config.yaml
model: "CTC audio transcriber"
hop_length: 160
kernel_size: 9
widths: [128, 160, 192, 240]
beta1: 0.9
beta2: 0.999
eps: 1e-10
magnitude_pruning: 0.5
steps: 9400
Rows from block 2, named by matrix and row number. Rows with one number belong to one channel. Each number is 500 + 50 x the weight over its row's rms, rounded and kept within 0 to 999. All counts start at 0. Numbers have three digits each. After the name is the row's rms in percent of the matrix's.
# convs0: first width-9 conv (model.blocks.2.convs.0.weight, 128x128x9), inputs 8-15, a 9 kernel for each
# convs1: second width-9 conv (model.blocks.2.convs.1.weight, 128x128x9, transposed), outputs 8-15, a 9 kernel for each
convs0.8 112:530500433465500444500500500500470500571575584583559624576500567536500500437500540415459500414374445443458500500500471450500500500445500560377409563500580500500500500542540414530602539500445536500543500500500500463404
convs1.8 111:528500500500500500500405394464418500439500500500500500567500461500500500540447437538536581545500500565500459500500456536465457500500500500473422465463500453500500500462581578554500559582435500500500559500468534531500
convs0.9 104:500574500500500500500389500391362378438558387379500425585500500427562546454571454500500549458543500441500544500427445537500441539500500500545560500423500545554432500500532447466403606440427548500452552500572541541455
convs1.9 098:440469500572563448500500500579548500558500500500451463500420393612615500500500500429445545500500435422500445500500500500500500500567458500538500460500500500547500500542500551500445500500544500553459449500500500500500
convs0.10 104:653580500500352416500500500500535500571571581614560500500500500422439571573585500500428500448500449435500500500500500500549500500400409500500429500410449441402374500544421500500500536500452537500449500448439427396409
convs1.10 100:580500500500500500500424400500552458500364500500535448420500500500500500500500500569544580589500500500556500378500444538556470500500563443500500500500583500424417500465500465537500436500500500500500565500500500458500
convs0.11 109:500397407470500500457422500500422374538537500500500431564500418500500456361534559500500500500443500470545557500441532500500500564500500449500533500500500442446603406500415386417537632500500500559556500500560559500500
convs1.11 108:397500423426500576500439500466500500500500500500500585500500394500548462500500500467420500470500500500545455500540601570500453415500500558538500500500548500500500384401500500446500500500547355437500500383455500534500
convs0.12 080:595500454500500500433500500597593620564579500564586566391450500500500449406412500433500431453500500452500550500500500500500500500414453500500500455442450500500500500569500500500456500550500500500455500425500500445424
convs1.12 103:500390420500450453500500500500500500500500500500534548546588570500500500572556500500500500438500500424435449500442460451458396500500448441403443462437445433418500500460421500418443448500500552555500500562576500500547
convs0.13 082:500500562500607603547420392500500551590500602571565540500500613567551448500543551500388500500500500447435500500565500500428500440500500500571556459459541500574500500559500500554500500585597500500456432500500500500440
convs1.13 096:449456415443410500500436500500500500500500500551581574567553500556500500500500454422467500441463500500423468443500500500436500500469454457393443500453463469500500403436443455468467500465500500588566500500500500595500
convs0.14 094:449420452407381385432427539449500500500414500436407451500500500565536500431500500417500556500500547544500441500500500382500548500500500500418500587586500539539500462500448500416500500500500449554500450500500533555500
convs1.14 093:500450500500500561500500452581543605606575500538592577500452545426500545549426444500500500500500595500568500500531549570500460581500454500439447500500500500500558454429457500500550500455500500546500500584500500441500
convs0.15 108:500548500500500500500500452434436500500500562454500555537500500500432500426500374421419392453500500431452464441500500500500446500545386500500570586472500500500500564500456550405362500549500473449445369456500472500390
convs1.15 104:500500500455500500500546553500500500500500430500465500591500500500500574500393500400500500500500500500596604433500557561500454430500436566559462436571585550441500500500500500592576563500500500500500500455500500551445
convs0.16 113:500534539531402500500500532500500500465554500353398333500548588455500500450500602500450500500545500548500538500500500440500591500500500500500500532500500471460500416456466444500444500591572540500432460466458500500402
convs1.16 107:380417500500464500571500500500468500500500500462364357565449440500500500500500381454500500548464500500500500500500500500500417539528500539500500573583500444454427359500470500500500570558582500550575611500500500589590
convs0.17 082:455560567550459543372367500500431454500500500500500500500589500432548500500500500500500500443500554549500500500500500557537500500576561500500500500585500500454500623500538569500554569602546445500500500500500500500500
convs1.17 107:500405403500500500454500453556500559500550543532500500564500500500500500534541500441457404439500500447439500426450500430500416500465457434393424465389370413447500500500424500500418451500453500500534500575558557500500
convs0.18 114:418447443428438500500500566500500500567580544500535573626551500437500413500536434541500500500500455500461404542500557500500500500421537395457500432460500500500581563582500433394500500544624500453431423500535453469561
convs1.18 113:500500558500500609579550500500500500560500531500500469417552500458552472557580500596616595571557559500574561468500500500430500500551626500455389500500500586500500401500454500500500500500555571500580591556445500500459
convs0.19 076:558570500614500500500500393438564500551500500444500441500500500500500500591500500500500500500562500500500500584500500581599573500568500500500500580500500606500457564605500500500500500555593500500500566542542500500572
convs1.19 097:444443408461449500500426450500539561549500500458500500556500500466500536500500500434452427467432500500428500500500453415500445500500500500433500500447500428500465435422500500500462500445500500538549556539500500423454
convs0.20 081:500500595500547450500500590500500500604541545557500500612500551500411421500548550500432500455500500500548580550500554603500500500500500393500418500500500411500576500598500554500500500500500419500500500500500500559563
convs1.20 090:450389396421500500500500500500500538547436500500543548500552590500500500500448424424429500500500463432448446436413409500500500500500500379432420500500500500500500500500420500403434500500459550583555500500500541540500
convs0.21 109:500500500500450536460473469548538588500344420500500468500500444454595540500552539500500411414500500500460557500556607500442500560500440500500542500500500500426500431462417500561632615635500398423500500545500461470391
convs1.21 110:578661554557544464500500464563500500500465500500429450500500500383548500456500500500556549500535500420464500500500500500500574542500443538500449500500500445446400500534444543611540500500500542584500458500561500418429
convs0.22 116:500463557458597465500500551500541500535438500458460500500500500590441465462541500587500443500500500500555500606587549550634500500500500500436421500500386357463500500443500441587500500500500417453500535457500500541574
convs1.22 106:558500500409447422500500500447402446500500500500500565500500500339425563500374500540571553500534500500500500500500500500500423423449500500500595500500539500500582500427500500544573500438500500500593500500569570500556
convs0.23 092:557500500566617579500500500500570500556535500595598634500500500500547500568559446589599500547554500500575559449432418552500392554451409500417500500424368437449405418500500500500500540500500500542500500450466500452500
convs1.23 084:444456500500500500454500500500500500500391500430500383326500500500417440552500500500449500460500445500456500397385400430500500500500500500573558500409500500500560500554500500451561571547544500500500500450456500500500
convs0.24 112:500420472500538582500500559555500464439500460443415376500500500574607500500500500500500500445459500447466500500436500500557555500554559443500500500500500551574500401500500556587553528500544500500466500500500500500500
convs1.24 108:468451466544548500500554500588500536500563500551468500554427449500446420413533543440500570500500500465500500500557540599541464500500563543500438500556560540571500500460454500447500435500500500467500414465500557545606
convs0.25 117:500535564500500451418429500547576500500500500500500500500500471500500395500500552416381445500500500542442500554565500564575500500455415551547574561445383432539464445594570500500420500429500500414500500500559554422392
convs1.25 117:500500500500500500529468500500500454500439399425431433500636640404458454500560578500451500549554467459500419447500500500538410464500567500635540500537608535385464500500500431500500500538434500567649583500322412452500
convs0.26 092:500500500500500500458500500500500621500500500397500453555500500592500567540595500543500396430555500500451500592500500500441500544500423500428500446419500432500500366500500442458421581545500563500456500454500564500458
convs1.26 085:500586500500454500500429500500500448500500500500500440500500500395500500409362500500571500500575550418500556574500500462414548582500554500500500500500500576451410500500500500564500500500462500500500611570500577457541
convs0.27 107:500500410500560534548544468432447500439449500500457500467452557500585569500500573560541500528538500462500500540552411468500500589643596534500537565438559557500426445500500569611500379461443500466500500584466542500433
convs1.27 103:500459500557500500500500377500544612598500500500567541544500448416417578603500500568500500500546500500500445364454500500500574500578500445453500460408440457385500582500441500500544500500428500554556500426437457500500
convs0.28 103:500500500500500500500500416457464500543577455500500553630500447410413399450500536500500614615552500442500500558500438580547500567559544560500500455440500536538500464411413500537435468564579378439445500534500474500471
convs1.28 097:445467500500568500500500534500556500437454460364413433500500500575500443539557555500560500500370436500500427500415500440500445453500500460421500457572500446500500500427457500500500583500588500461461446500500500541500
convs0.29 098:383500551445500442437456500554500544500456431500500462455461467500500571500500500500407438457500552500566572500500500500540569529500553500549500500464500500500500500547558500500500418445446570500546500500500500455448
convs1.29 094:500429450500460500545552618500500573541500461449436500442500567571569500500408500500557548500500500576500500441375463421500500571588561580448459549538500500500500500538500539542500500500500500500500443419420465500500
convs0.30 102:500537547552589530500500537500500500500566500553500569437500548500472500500461427439500469584570500500392429378500550532500545554500448500500559500386428500444500500500500565545427360457500447572544548500500550455500
convs1.30 100:547500500459452445500500500500540500596559500500500500419443437444416500500437426439448594595500500500500500574556500500500500500428432536500648606547537500500500500500462500500500553467500500567565457554500431500500
convs0.31 115:526633500544567560500578500554500500475500500500500556353364447457426500500446557500500500462500555500560500500551438500553436439535568561467500528500500500500500500449456500500500500536500544500500500500457500500500
convs1.31 100:428402464465500500500435465409416441500585612552500500500500412563500500574500500452433500500500500446402426570500438500565500500500550595563568459420500500531554500432574545500500500540580500613582572540500448441500
convs0.32 111:471533500469500500500500446500565500457500500444575500500500500618444500500538614423500500500437435500500500500466550608500500545607543500500500469500500500500500610548500595542586500500500500500537500462567542500572
convs1.32 107:439401428500500448462555593452500500500453457439500500537554575463337500500500404500500500500500500546456418419416500450500537500450500500500545500449442448544500439500500500500432500500560500500444461458468427443454
convs0.33 107:447500500469500550500500500591549541500500564500411400541500500570565500500500401500500500500500500500500462619500500556500500560500543500500402459406443500417415500453468500561556500500500500500558611579500500500555
convs1.33 102:500420541563500449500500441500440500500500439500500500637500354500455500500409500560584568592566500500500436500500500500500592595500611500500500601471500500435427417464500447500446571529451500557500458500550500500580
convs0.34 082:565500500453500500500500500500543500541500500455500500500500500500537500439419500500500456435500576500552500500500554500500571440500500500500500621667540500450500500556568500500500500500500560500581500500550500500500
convs1.34 093:500437440500500500545500500602571600500597567541500500500543500500500500500462462500500500442433461500500500500441500500500463428500461500537436425443500500443422433414458459500433445452449500500568500428445500500546
convs0.35 110:565578500397435436500545500500500451429459455458500422500425500500610542545550560500500500537500500410451500500590500500500500542570500500468500500593500397572599589417500534415500582596555557500543500500500500412452
convs1.35 102:459442500500469500500557500404449394500540500552500429500500411500500500559500554594552500500500500542500500454424500500428466442500460500500451500500500500500500549500541500434577500500500500455500500448500446417458
convs0.36 085:500500500553500500500552500591571500590571622500500500500500576500500578423414500500500500500548576541581600500500500500500500418421446500500570430422389500641500500500500545536500500557579500500404500384500500500500
convs1.36 101:357500500457437455383382399500500500500500431456500500541500573500500500558500500452457534500456439500500500468500500500500422400410390413419460440500442500436500448460427446413500500500500545500500500500500614628618
convs0.37 103:500465500500500500500500500408327343411438500500500500533500500448500575577500442411445500500500500500460593500540500500432462500554589500438451500570464458500500591558500445500500500443453500426500570576500500500500
convs1.37 099:543569500456535558425500500500431500500500537500435500500500565547408432564538500454500500500500601621500439500460410461500500540537585500552452500549500431448500553500459500500500431500500500500500601601500562500464
convs0.38 111:565555596500466500500500413572560565472465537461470500534500500452358396500426500562448410456500500440400500500553549551572500421500552500500558399443598500500441500500388455500542533549548500500500500573539441500556
convs1.38 105:500548574552500460468500547589500500564500500500500500500500455500578592500447381621624566457500553464541500455364374500500449406459461500500500585500361500500422543542453500500422409500583566538444453443440500441500
convs0.39 100:500500500500500531569451435500448500500500556500434500500500462500500500500500500543500565412442443421446385442435551544535500500637606500500500547500593592541500500500500575611542550432500500459500500549562562585500
convs1.39 101:323443500539500455500500500500500500462395430500500559561500557433500500500500500500500500572500400437500435500500420393459575500500500500500543500500582551500500533500500455500439500500416500500500382385407500500555
convs0.40 104:500500500548500500500500500500537564500500465529540567432533456553584446448500500500500500544574577500500500531552412450500606582460500500434435454500556500500500536466433535500543500500564561542548559595577448500500
convs1.40 105:500411388500527550550553500500459456571603543500586500500464369458549500500500415549582500538500500500500450541500500545500543545571575500500500500434500500500500500500451552578500388500500500500422500500500467500500
convs0.41 105:500564500500500500437456449584500500500500408389424500500500646537433413551558500460500500443431500541561560564500568555557574500416469500500545500500500500443423500557500500500500440442500500420500539500446418449460
convs1.41 102:645500500535500500459445425500500383358428500500500455500500500500446336402500500500500546599560558500500500500442347453500500500500500440563552548500470500500500450500500500441458543500500566446445466463455500500500
convs0.42 081:500597500500539550563500500500561592500556604587595500500500564553395414371447500500549549461549441500500437500452500500440423500500500547500500500400500500558500549500416500562500551602589435396500376370422455565500
convs1.42 096:418500454466500500500500558500445500500500500540500600500500500500548500500540500500463500546500414500500500416500500447441459385431500470500500453414500500408395368424382451500468425500500576500543544500500500500563
convs0.43 106:500542500465542560541553605358392423500500585556500546577588500545500339339435457500500500500500500500500454377500500500500500500596500581469464500458454427500566460500532441374381444500445500460544558500500500500459
convs1.43 103:550500422500500500456419451500500551500543461500432405500560530553500555648500500500536560500500562500442500449500462400425500561637615595531430500586636545500564542584555500500500500433500467548500500454543542559500
convs0.44 111:500500500430500458452436500500438535500441500500438399500500463442427500500500602500419447500540500450500500500500558500361500500457500500500562500583500500500456500422500378412535500454552500554577472403500458500500
convs1.44 106:500564500562451500500464440500500500500575598500538443500451379349500556500500500500436500574556538459500500500500500500424500500466435500500500464500500500500500565500457500547500569500437500529452500540500543500542
convs0.45 105:500430439500500500586500600411359448500500500500557590559544500411500579500465412412500500500591500406469500500564598590500500500500472500500500500500500618594500537500469557452500417500411468500500500500444461500500
convs1.45 101:500500559549642586559500500500500500500558564500500500500443581630500455500500500500500500500500500500500412564500500500500500424500551500579446500420500569500500500573550500555500500500500560651573603587569500462400
convs0.46 080:572500500612500500626560500605500500463500500500557500560559500554500553500500500500500500424550548500549500500500418378419500500449500418419453418500500500500551550500500500500456500500581435540543500500500500500450
convs1.46 093:500500447431500500399500467500560500500500500500500500562546532443500500500500444500500457500500461500500500500440500454500400393500440461500500451450500432438500441408422449445500500422500562571500500546539500589500
convs0.47 089:500539425500500560500500500500500500500453500587500564599640500500500500500572500554500500500459500552500500436458435440500422500443459500500500441387435454500500500455396500414444500500500500500574447456380500500500
convs1.47 091:458500500552450384386432457448451500500500426411500537500500500500500626500571610500500620589500442500541500500500431500500500500439462500500544451448578500455450406500415409449500500500467500500500500500581592500570
convs0.48 091:500500500545442500461500500500500500552616541554500558690549461428394500447430500500584500500500500557500500547500537500500538500577500445415500500454500500446544541584500547500500415500463500387363394372373500459500
convs1.48 101:418439426500500444437439500500539458500500550500500575500557500585557568456500586452500500500500461443425500429444428339387449500500500417500446500414421500500456430500500461500458459454500606500596466500500500500552
convs0.49 107:500500500437529500500500416459453500550500542563552547500500500500541423367415448500474500500541465416500565500535530571582570540500440645605500468500500500500551500448500500472500541535500409450500448500500500452417
convs1.49 103:566500453500500569500500500500534500613584543500547566604500447421500500500500500500544594590500500540500567461500500610574500412440441500500562500537568500557563430437500500456442500555500500556500500420500544500464
convs0.50 089:536500500500584551500500500439500404445552500554500500404436500500457500500500342439500453450423500464500547500500500500500500553500500500500451500559500500555500539535460500500500454457500500456500500451455426426500
convs1.50 100:500459500500500500467500440580575574500565572579545426500566541500500500500569617500451500540500500500500554500500536500500500500539455402414440453500500400468500436500445500500500460500500454500572455500455500500562
convs0.51 094:466500422447444500500500500568500500500567542559500500548500397440500500500453500500500500500500500458500500563579575500500500500563590537500432465448550500500500500500500542588578500500563500439432500500500500500582
convs1.51 088:500500500559447500500464500567500500500549500599603500660455500500431500500500500500500500500571500500466500500599500454500547446423500500500500500500453439500500500500443421500459500500500500556500433441552500542500
convs0.52 098:391418500500500500500567601448500447500412421387500500549500411383500500432500500500564612577537500500500500439439500554500613652601583400448435500433446500500500571580568547457500500500500558500500542500500500533556
convs1.52 095:500441437443423500440500543500575622550500407500500500540500500417464450500500500461500599560563431440429438415500398500500500547556500540440500500601572535500500586500537443459420500554540564538500453463438449455584
convs0.53 072:500500500446500500500500500500500556593500500500420431590500500500586500437500500500500500554500556458440500500500500434500500500500547500500500500500500500500500500500500546562500500500578449436500500429500500500445
convs1.53 099:458500426446500412500447456500500555560500576500574500532500463500500500467500540500500500454500459470500429500459500462434453500454427467460468463424430438454437466424458500500500428446452535500563500500500500500562
convs0.54 108:500457446500500530540537500557580457428500431500500500408455500428500576539500581446500500500500587600500564555573500456451464500500500447421382452543621463585500374442500623500574591500500533500439395500500500537595
convs1.54 105:500500500500500546548500565436500431424500500500610500582500443469417318500500500500559570500437567543500500500429500500578500541500500500436500500500551500500566449500500461500543557590500617500500500500500620550582
convs0.55 106:437500500429555500500500500564500466442535500447543500404500500500500431500500580380500500500410500500456429500500548558500500574582500500435421500580500388465540452466563500500500550500500463500561500500500546500500
convs1.55 099:605449500553549500422580500555575547594500448500438500557500565565540413434578465454500500500500553579500500500500500500448500609500500433436435451545500500500500500433562576500500500500500462551593500500435443500500
convs0.56 086:576500500500428500500547605500500591500500500575500543421500500599455500500454500500500500500500574539500575500500542500568600539500500566658586439500571500500500569580500593616589500399500414415500500500500422500500
convs1.56 095:444423500401443443542455500500500500557500500554542549500453500500445500417500500416393382500423500422411425500500500500500500424500548500500546562500393412500500451424500456462438427541500500500500500556549444500552
convs0.57 103:500571500500500560500500500500500446539500500549500500500500443607632500500441345500500531427500447500500556500557500500500447500500445500500572500574500454544500500424567500460500422446470561552547500500500551571448
convs1.57 089:456566565461500454500564539500500500500500463500500405500500609401449387403500500500407500500421530500500500500500500456554500595586500500500440500500500409419541500500500430500500561575500557500500500460434500500570
convs0.58 101:500591500500500500500500500397417341410500387390500444500453500557473500548500415411387437421536500500500500500500563540500456449500500427398391500500500500441500500500461551500459469500500500500500556609549500539500
convs1.58 095:573500597548500500500540573438417411415500500500500500548500500452439500429500572500500465500500405500500577440500500419500553428500500441500500500500500413395382500500500500415500500500500500546500500411446500500500
convs0.59 107:500464500500581500469459500500430500500500601586585571440446558528464500557555500614582500500500568500500500443500458430534569500500500500500468500431452500539500547599500430500594500449500500500371458500500500500559
convs1.59 104:500500416461450500538500500500500500451500409429466606500466444398362544500500545500458500500500500542500500500417409560559500454500500500540447500500457500531500420500500394458500500500535500500459500556500500500500
convs0.60 105:575536500500450500554454500582547500500546500628500500467452500573550451564500500500544617609551500500500417434500589595577573590553500409500593500500547551559500500500500500412422564536500446575500434445500500571500
convs1.60 099:500460500500500436500500500500442423443413411500590688452570605559500448426500500446590500464500500455540500548500500500500500500539500431500448500551538539500442500536447445415459500500500570500500428500500559557500
convs0.61 116:500500500500420458445466500500500547500500561599594624413397373428549500500500500539500500440500592500500453500500500468564500500460500540439541598500539500452500500549500500500572561569579500535585556500413461394411
convs1.61 112:500451500534500500466413500359379439500565572567560598435605500500500500500398454500500500500540548535540444500500500467500426463500419535500500500559500433470454446500561583539540500500528541500397409500500438451500
convs0.62 100:500500555547500560554442412581538500500500587500547558414422386413500500433500500500547572500458500408500500454500569500462461500589500610500555500500649606403410500500392377579500455500500578572500546552500582500500
convs1.62 099:398500543565547452536500400458500500646639548579500500450464500439500554565500500500500500500500430446414500538618500450500610570500557500500500500444536570500500500500451500500500548556500463556454399396500443500500
convs0.63 087:500500456441440557500500461500456423500612574552578565547500429457605551500562625539609587500500454500433545500500500573439447500423455430500445415500446553500500562452500428500548500500423500500500500452500559563605
convs1.63 085:379381500500500500426593571455442429446500500500565500500420420452586437407500500500557500500434500500452500500500500414407500500500500563500417500500536500500500500500500500500500500500500500559500500500500500447500
convs0.64 113:553452450445500462500500554500551500580557595561579600534569500435426500500536500500360500500500436427416390437500500500414500456466500541449583576500469500500500500500500500500500569465396623574556500543553577443462
convs1.64 096:500500554561500500463460537440406406421500500500500500500500500500500411500500437500500583600500500500447405500500500560500586567566500541500500442500467500454428500500500559500500500500500451436500500500500500551500
convs0.65 102:500467500500500572500551500500500500441500443500500500500500500500500500558541436500500500500500500500500441500639500437557500500500500463411500548500500500597500601500558575575468458500552500500500500547500500500500
convs1.65 101:553555463500468500544556599500469588611581464500566583412500500500545500500442500546500500562500561500500423461450500500500365500548456500500500452500563550500535500500500500442408397445556452544500500552432354444500
convs0.66 113:387411500500500562500543500500500500614540500500500470554549500621598500500500605500408500548500500500555525566581574566474500562500573500561500425500562500535500500500500605454500550500500500500537500500500500543531
convs1.66 112:500500500500500547500602612449500500413398347420500500468500441422500500500406410551500552583641569466535561500500500500449528546542500441544540577500500500423500419500535500462500500500543455500500500438473462452500
convs0.67 092:557574500500421383429449500500550500500500500444405443448500500591500546500417500500500456500560463453539500539500464500500500500500456500500500445500500555464584500437500500500500500545500500432500543542500428422500
convs1.67 093:500545500453500500431500500615550571500548500500567500569500500589555500500500563500543604500500500500500412396376500500500402452500444450433500434500500500443560450500500423425437467424500500579500535500408373392547
convs0.68 104:425442457566454406500567500567654594500547536500500500578500611451411464500500500500500500500500444500500555547591547454500500500500448548500420500500597429438500500500500500500500424617617500572500437459500500500500
convs1.68 099:542500430459500500500452500556500416500437538500372438539423424429331393541436500432500540463500500500416438500500500500458568500570437500401500540454440500500500500500544500500539500585500500500500500459547500536500
convs0.69 081:544438500455548500500565583500500500500500586576599559547500579500500500452558553555500500555500500500500500537565500500422428500500549561545539500452500549622575500500570500569567500500458500409423451500500605600580
convs1.69 095:500428500500500500461500500500559540500548500500500500571500414440500540547443551500460500463500422408500420459500500545500455500500500500500500500459500500500416408445400453403500436419421559563547500440425500500556
convs0.70 109:453500405461500500407453450463456391465539500500427450452403393581500500456442567500522500500500535500500470500552552500531435532617532500500547624543543410382500500500500542500418500500500559500500411393442540561500
convs1.70 103:500500447500500548500414500556500500552589537588500500500500500547500593546436420500411447500500424440500500541500500434500466500500500603500500500500500500426440500500534435500500500500500427570555500405500548584429
convs0.71 107:500500450500500500467500437543590500500532568451423440500465471357500577401553500500500563460435458500500461552500388414500500500500500468500410500601500500500541464435534500546558441500500463500500500450537500453500
convs1.71 103:500445442561587547500500565500500500542500500500431432551437425588500500569500398396380414406434500598500500616550557500470500500544470500500432500572500500500553425500576537554500460500533500465500500417403500573588
convs0.72 105:500436500500500500500427500540586622536560500500450560606581574500575590500446500569500457500500500500500500500500570446471500422500438562500449597578500500500461447500500568500500500582553500536500500542500500566621
convs1.72 105:461394417411453500500500500500500439500500533500464500500436500379431422500418442592558500454500500456529500500581602594536575537453422500500500500500500441500500500433425423450548536533546381411357500500500500445430
convs0.73 100:500500500500500451500500500611500604595500500571567500500461424428471442500415405469500428448416395435425440579548500605583500500500457557455437500428500500450445500500414441379464500500500500500500500543500500500557
convs1.73 095:580547560500500500592500500500500556662582500500500558500547500500500573500606500562619562500549500602590500460538586578500500434500500466430434500500571500463500500500500553500552555500500432454590543586553500500603
convs0.74 105:448441373500566500456425500500426386401443500556567589620595397407500447394395429465500428414442500500500500566590565500500500539500411423452449500500500416445466541500500604542552535500500500551500500458500500444500
convs1.74 100:445394367500617500500551500500548500500592550500500500500549500534574500500500455414500500500500574557542545569500500442460500500500500500500542604500500500546542500466500500500565500446539404449449450456570612577542
convs0.75 103:422500574577567562500500464580578634585500500457500448500500500500390451554454500447440442500540446500500553500500500443500500500557466500467430546500500500443435583581500500432443438500500500544414500438468570571500
convs1.75 098:500500457405500500500500411460500464549500500452350452556500500500388500500500415500500430445500556585545452500500442398393418500567500557549580500500500442500500441500573500500447441500500581460500458411540606500500
convs0.76 098:500500500546500500500500500558500459396392500500465500463406429500500432500500576500500500500542500500500500573500458500500500500549571590555500609612583560533500555543500500564500557464449546500589571414440500500500
convs1.76 095:422500435436458463418451412594547500557500534500552601564500500500544500568500500441500413500500567500549450562547552560500536500500500444500500462450406428500500500500423544500500389383427500500500441500588569443393
convs0.77 100:613651568500357400500500386575500573500589500500565547500556572500500500500443500500500452500528500500500500500452500500500500500500500500500500500542500500500500500460500500415500500500500500500411407377372403500445
convs1.77 094:443500500602575500500403382500500500500591624536573500500500573500500549591583578449500500500463500500451413538500432500500500500557500400463457445500500500500424500500500500463500500500452557500500550599605596500415
convs0.78 111:500500429500500500500473417500535557500466500557571572562500500500553619571500500545528547500500500469439429449470500500579574500469500500534550567500455500500500448537555500570532500426444602554500500500500415500418
convs1.78 114:500500500500423429382370353568569500500380500500500500347372393430429438458500454605619577599546500500500414500500465500500500449500500500466454500447500500418500500500462460500500464440408500500461457500500500428500
convs0.79 088:500500500452433500500500500576500462500500448433367356500407428596598441368500367500500500405500540500500500500500500543569500500500375432500425500500451500458450419464551500379500500545555437572500500500500579549540
convs1.79 090:500500500440394500463500500567554500568583581500549500538567500445571577500500500500500500500466500500500550500500500500448500500500500536500407448500500425500424438500460424500420500426500456500458500500549558500500
convs0.80 105:440500442500500563500459500500568500603548426463500447500447311344428562500500500536500528500500500500500399500584572500500500500539500500446500580500350456500500500535399381500580470414380500446457500500465466466500
convs1.80 099:442500500500427554500500500500423500500446500541597564500411605608561456551500500407500617583431500500500500500465500500500578564562500500500500500500574444500551500500544500500575500446452579597559411500376424399540
convs0.81 094:500500500500576451561432419572565596582500460567541500500560500500449537500500442500500464500549500500546500602591500456431500454500500403393500500395453500467405500446443500440564540536500570548464500500616500500500
convs1.81 087:500434500438412500500384441500500450432450500553444500500500431500434500500500500584500449431441433442411436500500500500500500454424436448500553500449500500500404500500500440500500542571500413403384544553453434500500
convs0.82 090:602500547500425500421546606452366500457456500500500500422500500567432500500464500500423500568500500500500500451547443424500500500438500500500571604564500416446585545582543500500569561500428500500500538500538500500500
convs1.82 097:423500413416423500500500435500500500500500500500565464447466603542500544500441536500500500500500500455423462500440448500453459500500500605610500500467449458408388500500500535500500430422450500605580500500425541621634
convs0.83 128:446443385418369462455500500539463538555462537500535500540579416453500413411472500531575464430500500500500560500553444424500577500613627548535575567565500500500471470441540383500500472415469603500500540500500500536500
convs1.83 129:460428500603557500500576500500571500465415463500500417500534500448633588442567500578500551621577472453546456500500453500500473500500500457500500500441500500500500526500500500500398500546500552577500500533500500500500
convs0.84 111:558500500500568500500575500500500589530445461444451454500500440500500540409554610445463500566465500500542500551585500500540440500500467532550440406554594432412534461442583500500411546543556601560500452464500500550529
convs1.84 114:500470468500585418407500567500457500466500500535460500500413383500560500447460430500500500500500537500500500500500563603500500500500500596500547634571500500602612452447589605500463451500565500427500526500500500555538
convs0.85 074:500396500500500500500552500456500435500500456500572449500500500540500500500500500500428500440500500500543500500500500500597606582582576500500450500500565500549500560591500500500500500563559500614556500500427574500500
convs1.85 098:436462443429500442433450500582565560581561500500500500500545500500437500500500500500457500451500500441500500458500500500500441500461500500420459426500500402439500429423500419409435431405428500559555543553559500500581
convs0.86 101:500500500500447500500565500571467500468598647552500500421500579550356418500399500529537592500500403500401500500500500453458500500500500500574570463500500500423374500419369429595591500500500500500500500578575500500500
convs1.86 105:500440500534500500443467446500550459500428500500500463451452467438500568500500500612500500500527401396500500388439500500500599565500572500500500536554462500531500617549500554532500500500500500500500500456500604541500
convs0.87 101:500445500500500414500570500500500500500583627618596547500339500594500418417386351500500500500554500422386500500500500500578559500500500582500500500500500546552405436432467395587604500500558500500436500562562539500551
convs1.87 098:500500500500500544500405406566500500453457500500500500500500346500500500500500500543572500539500500449500449574500500500576564500500500500458500500500500500540500500355411500469555541500500500500500389443451446500532
convs0.88 097:500500452500500415500572551561500500555500500568397372500422500500648421500500354421404442467500419599500500500500500632436500500500547457500456438615403445440500544366500500378555500500458573500500500500500558561559
convs1.88 094:500500500414500578500500585500500418411413500500500384448500500500576448500447432500500571439448537500500444500449500561549437441452500551500546602551500500449500597563465500500500500440542558572500413421412500582500
convs0.89 079:585578569550462500437452500500500462571500500552500500500500500404412552444554542500500432538500500500500500500500500500451500541500500538500575500500582500500500500500500602500500500616500500500500413424500500440500
convs1.89 112:429437399404457426409404430559567500500500540500531500500500500543500500500462500448471452500500500473421500470500444452450500500464500466429428500436456453460467452471500462500431500500464563552500500537549500500500
convs0.90 107:396387500500500603560500500420390356402381376388421329500500454609609541500500605629500540585539500587544611500500451500540536500571616500500500500566555422440500500560581580500547500500500500500542457500454583591553
convs1.90 106:500422431451431500553574567558500583500500415500448450563580500500423457500453500500537535500500500386409500411418387444446594563555550558500450500500500500500450500602564433441500451436500500462430407500453500547500
convs0.91 103:545500436430500500530500500500452500549500500500415422455459432429442443500500570500428397500500431441500500500564546405500500500416500464543500618443461500500457541500500500500541454410500556574536589500500500500458
convs1.91 096:631569500438410393403418423564500611500500541500450441450369538426500571546500500500500576596568500500500542500500434460500500574545455500500543468460500539500437542541500500538500414454460500581567560500448460439401
convs0.92 109:426427500500500560619640540630500500555565500500445500434500553564500544539500553500500500500500500500500413500500604542500500418398416399500564500539500450409447500500463455544500540416500553500500589500500500500543
convs1.92 105:500558594500500500462500500500500399382454500422500500500436500500500397534423440500500548548549500500500500500465454500500500432500590500500403386500549428500500447500441418500500436563500500433412456500500566500540
convs0.93 094:575595459500449378500533500406401407436500500500574500548500500551356433500591500500442500500500500455500445437411500455500538453420363500428500544500500591500500500559556500461461448451564500500500401433500500437438
convs1.93 091:572542596500377388500576500500500570585570500500539538500632500428407388500500550395432500418500500500500500500453500500568500500446419550500500570500571540500500500500428500500566500500500500550500500413454500500437
convs0.94 087:500500500547500500576587582393500500439355450439567612652500449500432572588620561500500500557500442500500458431500548615565543621634500500565500434438547500545500500500500620500579560500565500500500500500500500562500
convs1.94 100:431500464458541500435462500544570500500500500541531539606559546500431455500423500500452500442462500500399399453500500417388500430500500410449454456412428459500441500535500429427407500398434453500535553500500500500455
convs0.95 099:572545450500574538500437455500500500561617564558500500500500500500500500500431420500500500450445423435461420500500584500388434456460561500500548500446500500500444539554500447500461500407451555500556500500500500500500
convs1.95 095:541500500500463429387449500445500500449500500557460500616592500456500500500500500589555564616563500582500444500500550547450434457500500562500500500565537500452500593500500500500500552500615548500500500500500453500441